{
  "model": "image embedding model",
  "dataset": "retinal OCT scans (Kermany 2017)",
  "num_classes": 4,
  "arch": "vit",
  "norm_position": "pre",
  "pooling": "class_token",
  "residual_init": "zero_last",
  "one_sided": false,
  "lr_schedule": "wsd_sqrt"
}
Rows from block 13, named by matrix and row number. Rows with one number belong to one neuron. Each number is 500 + 25 x the weight over its row's rms, rounded and kept within 0 to 999. All counts start at 0. Numbers have three digits each.
# gate: MLP gate (model.blocks.13.mlp.gate.weight, 512x256), inputs 86-171
# fc1: MLP up (model.blocks.13.mlp.fc1.weight, 512x256), inputs 86-171
# fc2: MLP down (model.blocks.13.mlp.fc2.weight, 256x512, transposed), outputs 86-171
gate.43:498535456505524561500502505512492512535457486479537490502538533501526511519484461499495484504479516471544488496479504518485528505476505512514495522502473471464480514535473492525494461483461481457463508524561481503448521485502509482503486517471543503502475522
fc1.43:476492492478468497484558455479495500505544449485503519519546499527497470507516532463446482517506439532538494494525544493528481589499526497510511492487489499507499503512477517541523513488482483521504497487508507514490493483472508500463503490501501490495451529
fc2.43:507484492474463507545522495495493517510512510496501509518475536456487514504508533556489486532520505470482506504499467473463526494482473503538496510501488530492505512483493521516556494517474483509521539488427521511502501504492505476499485476482509507480498477
gate.44:461500477533472455520566455528483445449442527498502491492508516543497522503503460516463536498502492489482482501466465508515468483529436481498496524501491492476517487543504485503487489506510518521499453475470528479531523445516508503511481461478480524467473542
fc1.44:502501539486472470485538466512485481495473501511466496489507530545461527482500507518488529508507522519483514483494494516538484487496450489476511556530517446516539491535505492510489520501486519518447516488446472488490476475526509503511469525463474461493529502
fc2.44:509505431450468521541510477445490491492508496445507483512470501501438472502488526499508484515485482519532511495504499514469514513518490538493541526497516513475471505472554521496527528500527487512483523494480457540514506495505516496488482521478483544518499521
gate.45:482503523528476550486493491473462455515496514469492470507507499449517499526503456549504489468502530509518503487508493478488489463528503463534533451506523497500491481501478496542526516499514495503489479515549472521506496503490521520482501505476464493505470515
fc1.45:478483500520481505475450490530473444480549553484496493500516503440481504486500460524484492479513506484512498470476474494455487527506545476523475484484492515498503491520470502492502515504493493507531489536532495504540487497473510570514514454481458548492459535
fc2.45:514514472476552498511462526521458422500527546509451543504507486493442503486485501509489513527457465510459548503450499469548517482470517515503492503520523511484502510480480498523521496584500461469488512542467503501485477528484486510480486532519497523528462544
gate.46:458480476529483513507504510482488497511481478510530480497460510443498512466506506464472529488515505510521514499478482479497470508515569499499468560494541457499496540537581495493489506486525527509518458507543473476488469480535462477488503521514504522501503522
fc1.46:489508510484489489515488489463502489443466511525526488477492514483490512456477515438515493472521503522501469483512500527485537525487572527480467513506561488500510522547571522498491534502489492534500463501497458475484481471499470469526470511556512473446523454
fc2.46:487509568509462515499456506539489506463487473503495465488523461490448495500479522490474494523513495523489533508480521498470480512497467484485511518515483490529513565486485521487491504478539518539505486561504490473476519478535482520497519461507495476476526466
gate.47:488476488486466516477480542471505470498463515503533517464525497471491479536559533525484491498478502504474477499498506510426486508473436480535473505507482484524531482483528443535490516489547495513480506524504495487495485463491515478501444556495517516474511500
fc1.47:495501509502519505496517496508488509515539491470504475502485471524487479479450506482486515526507508462485504520499500499530512485528533557455489486521529512488474504539508545492540483482488501474513497512512517492516495500494447529487588467493526495500465450
fc2.47:518516512496476503514493493518504470525495516504522530528459479501480462564524506486472492493463509504476491509463477461490480577499550475499524498479549512503522492499519469511513497496482493524540467527481525535502532517513453539497513525552490517453543489
gate.48:529500484477499458489470498511509485555513499517481495476547485439482528532493475524530493510508474501513499464521516516512499515506535500564435502524512520461446517545480489480534501525507501517505479522504496524482492491512545478518467446480492484516443458
fc1.48:505534465492524466493494483462521494485450520492457513488514508444497527538486461546506511546529511489530507456493553460490483512518515513531491531510531525462472514551509528508546528489498505505494480511514465515473547504531513464524486467509475479523497498
fc2.48:450520498503522456473499521511515450541511550522491475507498473493452516547535445515516468489543504480507500513504490502468478527499524504475507485498536492483480448511496499507524509497485462517510461536468478488519489505496490560508508479483475511526492455
gate.49:479536471508497480466435512518460506503480524523505505527518509431501484500478514488482507484487495522516476487461499462496528492453504511520498503468511491459492487531463512451546503487499520536469562488508506512507494489489511492462517486458497493533573529
fc1.49:542495552564533496512499511531555524495489495536528495473521486526529505522537464526462466475559530538528481494490496502482471511474494553480493495550516454481463502484480537517555522524507465481505484502513508538511462503478520502515483494529461506483442504
fc2.49:506476498540509521496488496536531518518487456490506504504478537484532501521476473522455527451508503509485498528473476476521483520480455497463547495512482502519510485554507499551437551538496504535523502538501509510528507481515476534467523465508475459462506517
gate.50:513495491493523505503476456452507488486494506443472501510511472468491496477483474536544454498460529519492536456522492506501485554488494483513488462526487486466502533480469527524534473571457482535468490473540469475524510468499465520522531488485504481532519468
fc1.50:520490486463535490462519525515463483481507468458478484476489478496506483459536477529466463471441513502480517511486527562463489490472491485530468467488495499510485478502506520505493516505522509487506494552468502478532457481469507510494475532521484512501543490
fc2.50:447457453544544507479494515507489504472505521523505523504478463514488484515514504521516518467512451472520506514482503470475466490476524501536479486536473508507518469514518501531503555479427460489517535463518542519512465480493522577469512492498478482477486501
gate.51:468523474493525520509488472504501507507480494488486521471493493514490520539507491535526501519484509491490490510523483534478517511496501499520490516496506481465533484505477487453517496505541549545518456515472522465471465514518512505506490535497522454476526482
fc1.51:532494492486517481483517481465512475516461503492532503529485554506530463521514501475502515538515470511468488494482454521475480526473472500502495491489459484537520496463518526524511493518496496494477516522511475509530486488514496464503544500498469509495516466
fc2.51:522495501471531524503500458488502510500491503476487471528523482508517509467486471516503510465475456486493507504472485476484502499485485472495515517510496509498523482500475510505469574514526508491510487472558512506505495496497514473527493528537476478519511461
gate.52:522499522499464526466482491502477496471549522478494507495540484489520504514483518502501524510496521480481491444541486524480489503486497499522478517531510513503487493454520494490488497481503508514531493515494526498547471494469466522521504458498536585538489557
fc1.52:470464473514512517494448480509535502446509463513466479504521504524502520509455526488516515456501476539514495476523555488500521504503473484514513545493524501534466494494534476518444531499511513526478539475494480478545500513553460481531538511472510493494445517
fc2.52:512488522492473486515505519487522521489464491528511499497491494533514502506512467502538511523566447519505512460547500547495529488500499438524530533480469508538504461468482488509521482458473466509525491482503485501518499488487470505481555508540474532582492479
gate.53:513497509495499451484476497469465513495559471516467553522499526479480494468489512489498486503464522450473500506502484471506460496496459503503480517480505442468513455509474470490506479474472470550479533465514489538457490485465491477504510477514490507511509488
fc1.53:507501502493468512506509511474469513485476530532489509489526467465476469471497498561507520485512488559515474481466499477480506478491486486476462489474525450482510522469490514482565572515529497509492514500479499528504543528521557484502506531473468480508533521
fc2.53:470467523529515498474489470464481471496482521520464498498537487503493489486522497474522537471535505534492471531506487500513505479513547487471504514457492440513534524473516471530520534510457529462500496493563482496536522519547515480489511479478447513438520476
gate.54:465517466528523487451464514483479490510512486497516504483523466468509475490488520487506504504526510471527475486467537510541499464490505483481478465489456482494488502523503551537446470526478485507506522509472530467506512486497504518503481465484539471472503485
fc1.54:535517517494542499521496490506470453497527502515494483521480499516532518511498486444516458472535524511453537555543484511523466528486513498511490463491556524467483501492501512469550544486492490500517506501457507499472477493500522483530516495527503488488462528
fc2.54:523519498517509516460489504472500496524512477533513523483440494483537542519480519526491473487550527490525509515504493481505506495539544543512521538497537501491474509510547476495519490533515505475473524458493490519468542518491524482453554527518462485506470489
gate.55:500494479471469475488459523479491508533472467511506536516500502478507504517511489499536502501494543499504506511463544498507557485515527486522510506501489499481512477499482516508500462482485488504488467515517506540539529478495482524479500517495548483503543455
fc1.55:504481499493504490511513527462516476477515515478497504477473471481495515474451504470510472497473447507522455497484549472525432547492492504503505480470445487526520520481527479509521501536520513548518527491478457468481489468467448462461556458483494488551526527
fc2.55:522478542522486476552459517472513500482497538518549492477541532530555561530513494544508499504506500490493498500494516469482489532496498502492548472492460496475494505483469520561512459507481500503501495572463504521529492507498476535551521492443484444504529484
gate.56:510466481491527484464532518494450548507520547467497494530511509531498534510515457506498487502453522527494446511466448488499529489478512497518451483534476481491500505462470501462511507489475488500504504498490484482494514507508488550501486512493473519483469511
fc1.56:523512525503517524479515476462514492501520548508492469524500500521484516487511449485448484509508524512518488502528520549516534498478490518534448501492485474498496475495516511517476519509506495459489523502464513474503522466465538499524487459475506525511516518
fc2.56:519521462506492532514469509494505495539527476530517481531500488462496522501507508475522485548509485501536543530546543454545505515532508519511538472517489499469507563506507531517515466476526529540477466479495494511528510520508501510524524485501490485543490519
gate.57:521496483483491498545463503481492481498494561559481441512506505503530506524471487467513493529518498505467486512502505475541508542499516513495492528492463495482535499521495439510456465502462495523506501497464479555483526482475482496512498520514516533462494500
fc1.57:469473465497436515540552493477506513477504547454445473474497536555490512502501470499526517505495511508483493512518504492458516540457555491447451530481528519520507481461500536509489506527515466533537489517484471498492498477499517479480506507536524532459465493
fc2.57:498492528515500489462485510506491515509427510469504492458518482519505512473502456510495491459471494492503505510506520472477499484489516483471528477498504531516512524493532491508520502501516478521485499501551451482546503448506502509545491516554502522456488529
gate.58:495510519494508446504506486477472471538511456504530486490525521493527521537514496502487512500479533526521503516493480519435498542499510459534537472505510529537487503509506520501512509425483496517479488488528498551510488457522487498491491508472509520493495495
fc1.58:482469491490512520518480466493496553518508494509543481551514471476487490452511501545516487530460504514467494483503464550545503478492503484490453533477488540483459444538480503477497478510475482531466536515464508501498497508502441506498521449522482493532490470
fc2.58:507504520494500507479479480512537472527502452514505530486531455537460467514526484539522499530507505530484489481498520505495489461532510564519485507523474508477454518484504505512410477501530527501524521486517513505521528466553494478493473535505499503460515495
gate.59:485504494518489496507520495468492517543493508478505543514492489480530530516459491430547507525522521513510509511492482505458517488501488465524518519482490517506476546546472502505492509510517455542479480510467488484524479502544455489533458513500471501473496541
fc1.59:436520549488477511468525505522487527518554499509506505483538502561540538506520513529489475528473545527495463504543479475525491522527515489464491493497490493535503504516500501503464533479515525460513497506484518502512482470457488515512515515499515510479541517
fc2.59:484522503496468518486489498524492485487497492549496481490526508520461494514482514503519531494496512534518544519512458510453521478482488491511498527457443477543473516444522492530542499480550527494498497521516508488475454477480505509528473475520508529483478434
gate.60:450525494510481485530486564481456467502492526485515486462532532537474485500470471489503519497535480511509501478513491476478534515512526499433476493520493473516531498495448469495501513510452476502505475480537526527513520510454522475457523471482484482507493498
fc1.60:486487511523457532439522511504480529475488485540518490468548457516520537499505520513491488494516487487480522568501468487464493484507508506474482515487470515436453496468480531523479454536461497501532494502571506497485511531516529517560553495464492471523502506
fc2.60:489503501487497549485549470515505497505489483492527539531519502457537498525520487510499473487485502492548519539481493519496528490559467477491552476490510500505513547517490520490444508469494511486487490489548492490467522488499525497519496514497469493492498488
gate.61:491541503475487509483503466516528468530475495510496515547546535530526499531532515473505513483514460486504549502485511483498471489528511529474528486510472476476476520532540510471524516497471461504533489548510508520477500480531533499561489496447511502477503540
fc1.61:515462503496492493461505535504479534478497438492520520511540496493472541532542499526535544495529496469488532500446516467539444503535509510474507524566509495512524442518529499538493520494489498511481517495536526492487545516552484477553523531467481515509541486
fc2.61:487510505504534456463497517488511489488493515478477489537459505443503494467488502535496461481545523457478464548547515501499503496481479502509507486501492549513506495499445470485487493466522475539502509479473477533459516509566521538514497531552501449485486506
gate.62:480494511553464494487518529508498502480500490494495494518554489503506533529500464459498511510450517481496486473494473473484525493531506501518500526508510507546495495476471443445531522536517488500517476564546544504462545488503495497503512541482515479488503496
fc1.62:485489518523486486524492497452533482508503491507479428487549511509467574526465465463463469499464486506501484512494529441503497523523526488524526522478512545535511480517502504463558538490500505479511471489519514495529540457499494504482483510497471455505485478
fc2.62:538510517528493501469514462484515497520515524464456471498528487437460536502531514477506463511489541495513517506516510497527521500516508521470475499511517472527538506488489476508476498526454474490503509515509514512493479561525520473479519517508489506541520508
gate.63:518506532518510520491477461481504543501484518507469452496477539512511515538509523502468477526518479511479481466503520505546529497507478490485497501488501487515464499525495481500501467473492408473472487472513494504529548541521475479482502520504534589502492528
fc1.63:500538497499473499439503519454499470518446489538491509476467559543557498519513473510510504516468493497523514463498518473527500518519499485482507517511480517482488482484508486513529467480542525498550494478537509528472481492506537506471509493502526504511495510
fc2.63:497491485519465479500479492475471462502488509549545517490481484503503548481494532520504484501523475493518499522513525495473482502536472491460519469548487452455494480465472489506526484483530468501498496506471490500473476490535494488497503507479520494456512509
gate.64:495520486536507534496488496524508489489485537530467504526486454539511480516507502516518532480536496515473478490459506524475504484500525505488489485517505540537525481504455521495514485521529490473492534497521523531480491541482472459493516549514503483531445508
fc1.64:492560470513536529484515547506522517503496484545471484514514500482469480516481520514444532471521517506499508510440519494491493454489540473458492520550505514520502530484482510481506498521511484522515552482490512501512479563455519513512476497512515524560484501
fc2.64:544477469474526517487430514502514512485519470512548477515494483448529499507477489485512502502512455500500466503524508487507493507551479494499489446518503499481510496507512494548505493490508503497499486489474510498486538514456524490511472474477515519473446469
gate.65:494493507527498474504509467495535496547513511454526517542492450521522482532519510472505474476481513518466473531555493489479531511491500496477485512490545468493510483481456503519465501502503469508470516498442470484442539508510486529497454544454483517517502515
fc1.65:495512494481542529472510470519482526435521450528504518472549517533510493516503504516482523522481477505510482499498504504483484470467492493555470493549487418500512523509461513459533510468482509515512476501514495451500450544492518476486520469500486515492492499
fc2.65:512515491494506464446524451485497478516468527503549487527521503510543500510509498495495487465517515478488518507535523504496539544525467507534491508485458467507519481488496489518513556521497469488494465507497502501518557432551486499486523504497503511508507475
gate.66:497507458525527488475491517511457482512518480478507480540468451493480461491544476525551532553503524520486455482475521500499502539488468488475525475546529484495500490515487446508460473494535511519518495476504473495524507518486464500510555529536487505509487534
fc1.66:488486503486498453557506480555454499517482513533527504507513543462505524479462483504437546540509478503484486531503522511509546475457499530502493456504500528472465513476476460521487519501500525516525441454517477538529484513526530506536478535491489441469496501
fc2.66:505514549528504485488517481478499456450502530519501499522492515502533493500437518533518544513504488510505490523505519520516478484479471547424530514548492506506530496485488478492481528551544477505489512518501527480522519526488488497526492552477538475490489478
gate.67:515514506551513499481531543503489481464486521463523519480488498521469499518485456465512466488494510468493468464472528508497497539520503505480462502531486531502473501519495528478495547510505521523534486476481481482499517509514465488520482528491515539486477513
fc1.67:505511527499504513500504510508474446506502477472512484514487545463514483506527474484512469499512491480476538465454487518498510510512505480482536564475514507483509503542456523489460473527472488490523466503486488479516477572503491496472498490439496552471485524
fc2.67:540510477435510503466511517527496472513516485470486497522515471494467528511495530482479472520487472479484525516504551447562499522532500497491495518530520496485500493517496471507506539498483513504511487517495505498530493510526522480485478494517516497492490494
gate.68:462457502467464503502535546510479532542528496482447515515555517519495486515496543486533448493480518496467501514485484481515484480536503501500484499562522505498499446553494501502492442522492522491487503487486513499508417470466509455473484481522516521523500527
fc1.68:499497511483531460467494502484521495525491477505508469489493546509497479499535507516495520474485526528480550513572494515483486480508495508486451453513494536462524474531476519499493531489480483510492465489487518500493499504467530509507446540508527512525451513
fc2.68:557456514487483508447492488522495492486478520496537437517500526500471520429528492523512501536526528472492516494576518532462446505500515559510470494505520497497488484513488484542520512506503558481495496504524500542497519498504509475472477493522535498498499484
gate.69:523495494431533494523530506470535498502486497515504499530447512532468497505497499497500491489527446489487506477489518482546501482510550520482502478508505471503548534431513491495537516500473526474518500498502490501495522531495512497470486523507500537493503472
fc1.69:514496475506507548457535564525489496452500530466491510517487514456467518495496468505509508522518507500496520514507537523499495511455451528473506534529466500522517490531481482472459527487546473494549522503534487498499462459491499477466484476484509472495505574
fc2.69:527513508482490522528505506498478497482491496505457499468516492469491521548495473455500486476493511523514506524510528528494499457495447519526467491502518488457472497479529496501490515495486528508487519496468473494479526499528490446485500514490497505519458444
gate.70:502456484489552506482504470473509491465490483542537500504463500519485464491541520460461511534526491458503509556487485512483491546500504506539492427524488527500512515479551509519493470521480490500507550499534491473501474514504531469490490491493494546498527462
fc1.70:484500485482504484493553510518487505547529440521527516525530514460485516476501481515503557508504523536468495484499521477496514438517470460490542520479529495463508503494513502489507520557519521482500440502444478525499506477508481480521486470501490513516520485
fc2.70:518498487490515517518500514500467488533480488507464476485511541528523519460506500509493530463476479512495481522468519518495563530506498513504492511504548513485517499505503482521533536526480489492523500520509488511536502469507480468489472471485483504508550497
gate.71:485523491461519491492450501522460516505484529525551457521478452515498494516472502555531521500526566531457495444504517529523481492524505510487503540492520469463474472533467499514521452513464499471456502490452524529506498547492483511479482489430497493493516502
fc1.71:525483525514500491463593502535502521508475513478486497462506525463488511476486482519476472480498538485496539506521496469516487506528497455540499515532535520538517520532468487516501492513513511506502491467506525500495499507513505487507489525516485536524471508
fc2.71:506450498477535511502461503545507466473488484518478536491512488503454471451490476552532500502469499526501551533493504528466487503477518510491503505529470492521485514477404500498495492526507508507507473459503477549514529542522501477501515473509520472532493492
gate.72:473551461478493502520494549508487502444498474507524473502508499487481477533519481517482495502509481509555481547478503513535529513474500469477509524484478543525494489528474472482511511562499498536500497538468533510469478506511467498498488508462512506499476509
fc1.72:507505507528507491515469492486544501544514501549492522554489474530501446523519556470504463550489515509435513510514509476492519499498531508532522502555460488498539518479461515519481457522513505478512505496505457519481478513522453501516506556502526497504510517
fc2.72:474468491545419510436472514507533462464532482556514461523508467497497466541533530482498492494501493496513468491538524505472474501514520498488519471510484503489480517475482522488458554465501516467488534530521511468480481478553506551520486536489469545499524521
gate.73:482521532471503493485474518518517465500463486538564477466463465520484479481489505500477518498479498526510520470525500510457499507474512510542447496477517500511480506498469553503519498489483484471494491520523498494473511486504530484493497545534468521492487525
fc1.73:506523528502509491462507455495476465523464460532540492508492490492516484512465489474478506478454440499518536471519497460452480505485504495507493465514485512487497499522514466494451499495492516485493505503512485541491505459497499507493546521493472501497522486
fc2.73:493488429503485505486511458524528499532547515510480501525465527490480520515497541493446521491462484501505469469508514526532503550460502507536528496535508447484497483501482545474518508534501488523485498488502506519519499517480472474495511471554516497493496528
gate.74:497574459514484496503525515499525496504518502499521484502516505525487514482552479513474471483510487526502463529508519480501522499526500509497483497508495512468513530471484475501511509507482494551539491514462532511511473502437573518485483521514473446506499451
fc1.74:479520502518550499470516511464515543529529506536463492542481519486518487498501480569547506515546479529472491503524498525530557453520470470465448522470508511534530527527500504490505479517487496470518459484475529481531507484484497502529537463513474533499500481
fc2.74:480472528421493535516484502485524501472467512495517507512491477537511549502485473455527449467510511507491510518512536466481568499490527481482513514451470526519529499541482470487477451505505550525516466527520523515494528511486488553532523503526500497520460528
gate.75:501520451498550540521512487490434520509519527512485488541527475489539493517484513473481476501484498501486514540468515457497472513480452509573513474517504468488517498464495485518508513536490494504515491523465500520515476495475534469504518536501493503508494478
fc1.75:557484495480490486508487513510500504489483498540513511496511501493456535495541458512564495521526551455499507470535519500504526491511538516459505493493535491509475509530493501467478500474494521495545480458478553465489493509477544486484489494511524521495507502
fc2.75:497497508470483510522515514471533477484515508514525469515506484504495490539530492488503488523501520500516497504481496500448506470488470484465488488506480494505509464455453526522507491520438505499533465498522466498517489458461500516520481508460487492498559476
gate.76:505511520540491480493490494494524536494518471511518508509511496469514502515515542554489482512452479505457484479493414536508422482491501498523502519487524496488486495501485498512487489503464494507478539495522477546504509537502512489483485551501468483469515491
fc1.76:536512458497549495461494512493522487465472473508497501506520438468490481528532470556541508515508488486491492524503451516509532477544500499525492486448501486500513502512508520519474482552455518513521503549496506471479502484488527470507532498530511450473493496
fc2.76:514463497510488492495511470511488504510517549538512497497502511476479491479519512504485479490480467528544533503505486556543489523501497475516499493485521501523519523510515490490523490517484499540495478496551473503488500448452507478504544466513474478476466496
gate.77:495527513512499510554482473497472486489490493502543538511442467492496507490514493499539481528475475493487467470517491463529494457495508526496488489553473512464560483500511451474490497521532502554496477501477499520511472502500486491466499521491455522483510482
fc1.77:509550498519508517487536518494511494528503498500462489526495494494536489478516531544564485513502523478466455498527529481521459533513493492476546449538493525466521526475471471457455480512494494525475501492496491505499515513507494493520510532509494489460476457
fc2.77:494492518455513534471472470455542541524504498484526484527513511482504526491522493506520505532428505490503503466527493502480499528525542517483498516468546502499533508512538505483479487500540478470494479491517509462503472509486514535476504510517468514498514464
gate.78:517502517517480493502486533451519481512514488478514468514495506480471511504492495500513511515493526468531497497494497481525486487527495503487481450488464462484534534541472452536506500481463515445490506508543487510467472481501474544533443493475486482507511511
fc1.78:489442524515510544507463529493502499494533547489462535521540504548486523513541524486471522497481549501507533526497481524539485479483493496558485451527517564535507495504513521497492505502473494487545512531475494457480507505497511510549446515500540522502492476
fc2.78:494526473476556524492487511444520531461435507489501469488483514512514476500514525496498505505559508500523531513519503483506508535511511489517512530499522487473501498522477514523461503536486506468524502468480435510505515505509495470536495520493491520492491479
gate.79:507529467511472529501482533506479501522496517522477495505473502461467490517486508510555475519530496521445542510458477516506542511477525495491506489480473474481542494509479478464549521479530477474525502501480526477483482501503524503447512483448521508477523516
fc1.79:492484438496479467475489452512473433516492528494521486493546494509515483496483486509503506524547553470481512533518481489502505508467473517536492486507539474477486470498505516489516534533511526524488520527423515473505482491493485512489517481477467495517466500
fc2.79:512488495487528491485484498486470527546499513486517497485457543514456520459516536500504511517493497506464501508517511543534501534485478488523453522510491491468491549484502460494447502539514450443504517454464477477504519516520500460505512531454502438499502454
gate.80:471489485490463542519477493491492479530522527510540501522526503497452508554469490499503496513483498507523500505505521491484571510522468516531521512535482458465520527558498485500548499498504505550504460514512476535563515477534498550520448498512512537506493506
fc1.80:533456492500516465518459521515465550470513465506519485483485534502473507534527546568534513510477517477492529519503504519497495479481493510438538484495532525550502491475545500526470456516472545466490512512487515472492521513523496519511513481518502529466529489
fc2.80:482479513492534484496566509526487529484518497456459542512471492516474533480465475493487489444489486520502486453512527470487521490532560560503493471459510539521532501500516536475492484499492518472488540488504505507500509525493506525488472535455499535475514516
gate.81:487465486462504462506489555475540482518487510486548475476503468511514478526480513499482509529513517512531466501475492513473499521463484538473524566490480495516518489501509503495523496518460477510457490510499474551522466500488489493501475516492483500535472481
fc1.81:532519505474511506472539499501502542514481502481482472464505472483471496547537547476528488511521494547491500501510507488459487490536493495525490498483493519517513480532524530502512517519521508518522479504506513509508469443523529506468446514497493511497507481
fc2.81:558511536546469523511472493467479512510458520473473504469542495471529477499485528484541514505534475504521498464498491540465503522513472509477490480469483489498512457515508453497486496525520494503505534443471495528503532460485531496519541461506507423489540504
gate.82:568471499479491472469497509512500504511524519471503456469522521502504515534492532523520446492480492479505526484497506511496546481492482441487451504484504522477480524521522460497491494476507522505528507520529455531558499522483531533508499555483482497532529492
fc1.82:514492476447495522535481447505538474558481490454532495531503473507553486537489475496507541531538488509491499506545531481486533523513474484515505515491523484548515479520533533527483519491515502510487480496483474572481533483446496540485479538513517543489549545
fc2.82:498524532493448516518460446488515514436526495529477502505493493553568491503510461522463475500514535506512559530492511457474510501458470537468466490502509533498515482453502473488471510521489532515505520498493519531483517496481514516473458492521503528468520519
gate.83:469472496551481461453492516472487505514457520524459498513498472471475478505518543499509494494466463498473502489466488538477490486504546515544525461515498508521485499544492481499477443528503552509469478464502478538491542536493513511468519465462505454488501546
fc1.83:455530484561507490507511493467469483558491491516504508529502492513522510479486470528530479485531484476526524539480509549504535495499490505540480511531473493480520512483488481477518485500491484573517462508548503512466490475537527494513533454500523477466519502
fc2.83:497552522513524505504570502459494478444543504500499501531479513489549484521491494485525489501525485493531460503534481511508480509514530519461482572485505469498499548504523490498469512510457511504518507502461519487506442462488473487513498492523521496474453529
gate.84:496492504445530486471480495500475500513505493475503512500534472469534473471495507510499495528500494525501500487512548498489464513472482530487518426515488500522496463498500436551505466504499456476480510512503526508514503473487504529498487485423486486547522522
fc1.84:472468518490477513453476485462544478478496510504512467553541495527520531499448486515521499517511461512494495448530507483446506505503492460500492484491500517486502478471459498500503464505527520494540508479494535522525458518504495440465507498460481503526526493
fc2.84:512459528495544473542510499459524463504485540530530496468472478538441495507503497479488506520501482511502523459490519504543497511476463483540479519490488461482542527495499465494531531511502491476563475451503519518512485530506492478485456502467492544491537530
gate.85:537535539522509503444513491473486484503455530518515481489493500499537496518522489442471511483483499545504470487521530498543488534507486519522502472480509503549483510469527492523526482479465496493522526486484476518499478514483492520531499420480499527542479543
fc1.85:509498502468544476495482514492518476489452512477522462514510504490497518463461479516524516492520521497524492544512531484498526441509478479464516513488466512431485480489505540498444514511501489507523500526459441505482475537563533501509502531491513484490506485
fc2.85:516480467498488482502486492472497499523498465453519436465562526521514515474479538514497459538508491524495501471503486536498444565545488533470496502484473497528493488507493542501466501479510529501509521488469506538515455486493461486505492491480495526499536481
gate.86:491567493521515499527491455490447515462525494477469472505505493531513500560465536492546473515471490502524498485464508527531524468516489525525452513538543502448481465532536494501479522517508491517524472505505481464505494446509496500499518517479534555464478479
fc1.86:517520481480460469560479442509443494554518501476551489516519495496539506467477498528548501520556524449551501482508541507516515497514575487510482469498535542478456497499515507496493473484546499506505507511510509481494486491496461518485527498487499503505518484
fc2.86:446488508508509503507474472524508469486495486476557471461529513492450471449497494466505526543447485523524496477521538503502521463533492471469490485565508530520497515513473540465498476523486476492522503503508455507493465509521492512540528484492521503488505504
gate.87:495517477500520516496494487475516488495507509523504522502498494442499468495476500521538541497483469470501512482525515527502544463493528512479482483543493457478496513478481470521474509553493531562510469480509514531500519473496465457522488479496508475454493530
fc1.87:516504498490506515517506509459536491537509547478535502468508494531512517485476469533455486504495477506477556505484477515500478514510457497511511512482489486503521506519513478518547523524497512479471491550518512527525507516485493499523510541494539522468480541
fc2.87:500480512497507509472504514541528518438511503492497489509513494529491476494504514493501462530487479475531479495474495504513478469505492502492498493523484492531519492521573483451533458509543510524515485542546466503472473521507483520524552590507513477450535461
gate.88:492479515454478496481498491454457532506482537536524522547496504460489482489485523463547503506507484494530508480504479555545512468473522488482475484481501531503497471468538521511480497507490476520473526479514507485471446552463473509466490551544490521455493472
fc1.88:489470564462449485526514495474520524446490522508499517523502505484507466524516516501496461494513507534520460512479503516497515498510488512539459475485492523506470476482541513532463563505464461514492524528496500472464508534512509482496518509511528480486509491
fc2.88:518486512529470531485499506528489469484534534507486484484521510508494481485511489536505513462511475533457456555483549488465523514525447471479468562492484497520496494489467494503531489504518463519516499489498475490557482509474531489480505499502506487508479524
gate.89:476484516509519460514504491536507538507529512513489521485486495507525502460499496519492518506487495492492502535477516537501511428474508518454493472499522505482482512520511474492471478523519491505530533480524548492486459530497488511436458602486538502501495478
fc1.89:518502475540489542546491473523541478483508492472494505510495510491492497490495513522510500503520539471471526498460497500480485474520493522476514524482495544509523537480480523483512451495490481464474497487548488530502466492518496503483478509524491550512470501
fc2.89:524497476500573555535496539501512494464479545464525517501494484505484511533515507465526489487491507468507472504502507518473549452498455491478533478484514450486497492452488523472509491495491514527522503507518512478491472471496548500483509501495515507510467552
gate.90:500510482484518542505513502530497508443507544544495519491492488506487511453473470531479503503508526517525489534491502494506510505497513521503501537499499525500479528489473504477526527522482477497500522480466515549519538513523478469486470476459496448481479521
fc1.90:444471464537471485477520521483488493529519498505519536513440496527492527496483510500464494534525479519499541528481529471482516518522522460512530495541535480484517515488547517460503498520507507501521499518471525484518467510506526502557529462469494498503525520
fc2.90:510495494497524486516506533454493466532480469548507434480494480441529481500515460483478471482509501500513488515466495510573558499484490496452502499481515515512483518514493519518501481491477536513535542539471511487484494485471468499492488466503495498534508514
gate.91:486501517484533492454472511485488495493496523559486520545525502487490516564513465534531474468468490485482475516519495472480515487498540514476506553487510521503484478507517496488528488506508472519503528463536483500507482485496490482525458510523519494451534485
fc1.91:487527569512537516480479480485450481469506449528482502490479503453528507534511480527517506490473503450484479511532469468534515507515536475530524515506529511479489481505512509527495491487500469489515495513512487477500483515476491483506490508529465497476505494
fc2.91:572519526498518473516521533503501489525515542488457478528536526530479482524491516520507470483561518503526554458457526469537485479503488528525518561498517503529517464528471530490517506540494486489535513532504500502485513485563503479492507503516531479500499512
gate.92:512522502479532537490481529503443529479474515501491484500497538495478481515508482511462472489523510501533497474539498498514498547518467525513489450517477518448497518456480471524498524500462501491507504492501500534546488482532507530475512497455510514499537535
fc1.92:499521540500549511489527528493500483492505477447505465487484531489515514492501466511497480473517483523539495537470485551468515472515511488487496483491478519505438526486513572531470473550527491527484524538528501498528488509467530485440534523516522537574478471
fc2.92:485514475482552489490441496480442529498493490505531517488445503501544482517496511548517469537540464509504474506530509470448532503516516510490518490501498476470492538474526491535477504473510517500491506496478471550505452454497453462489516452529488499490502508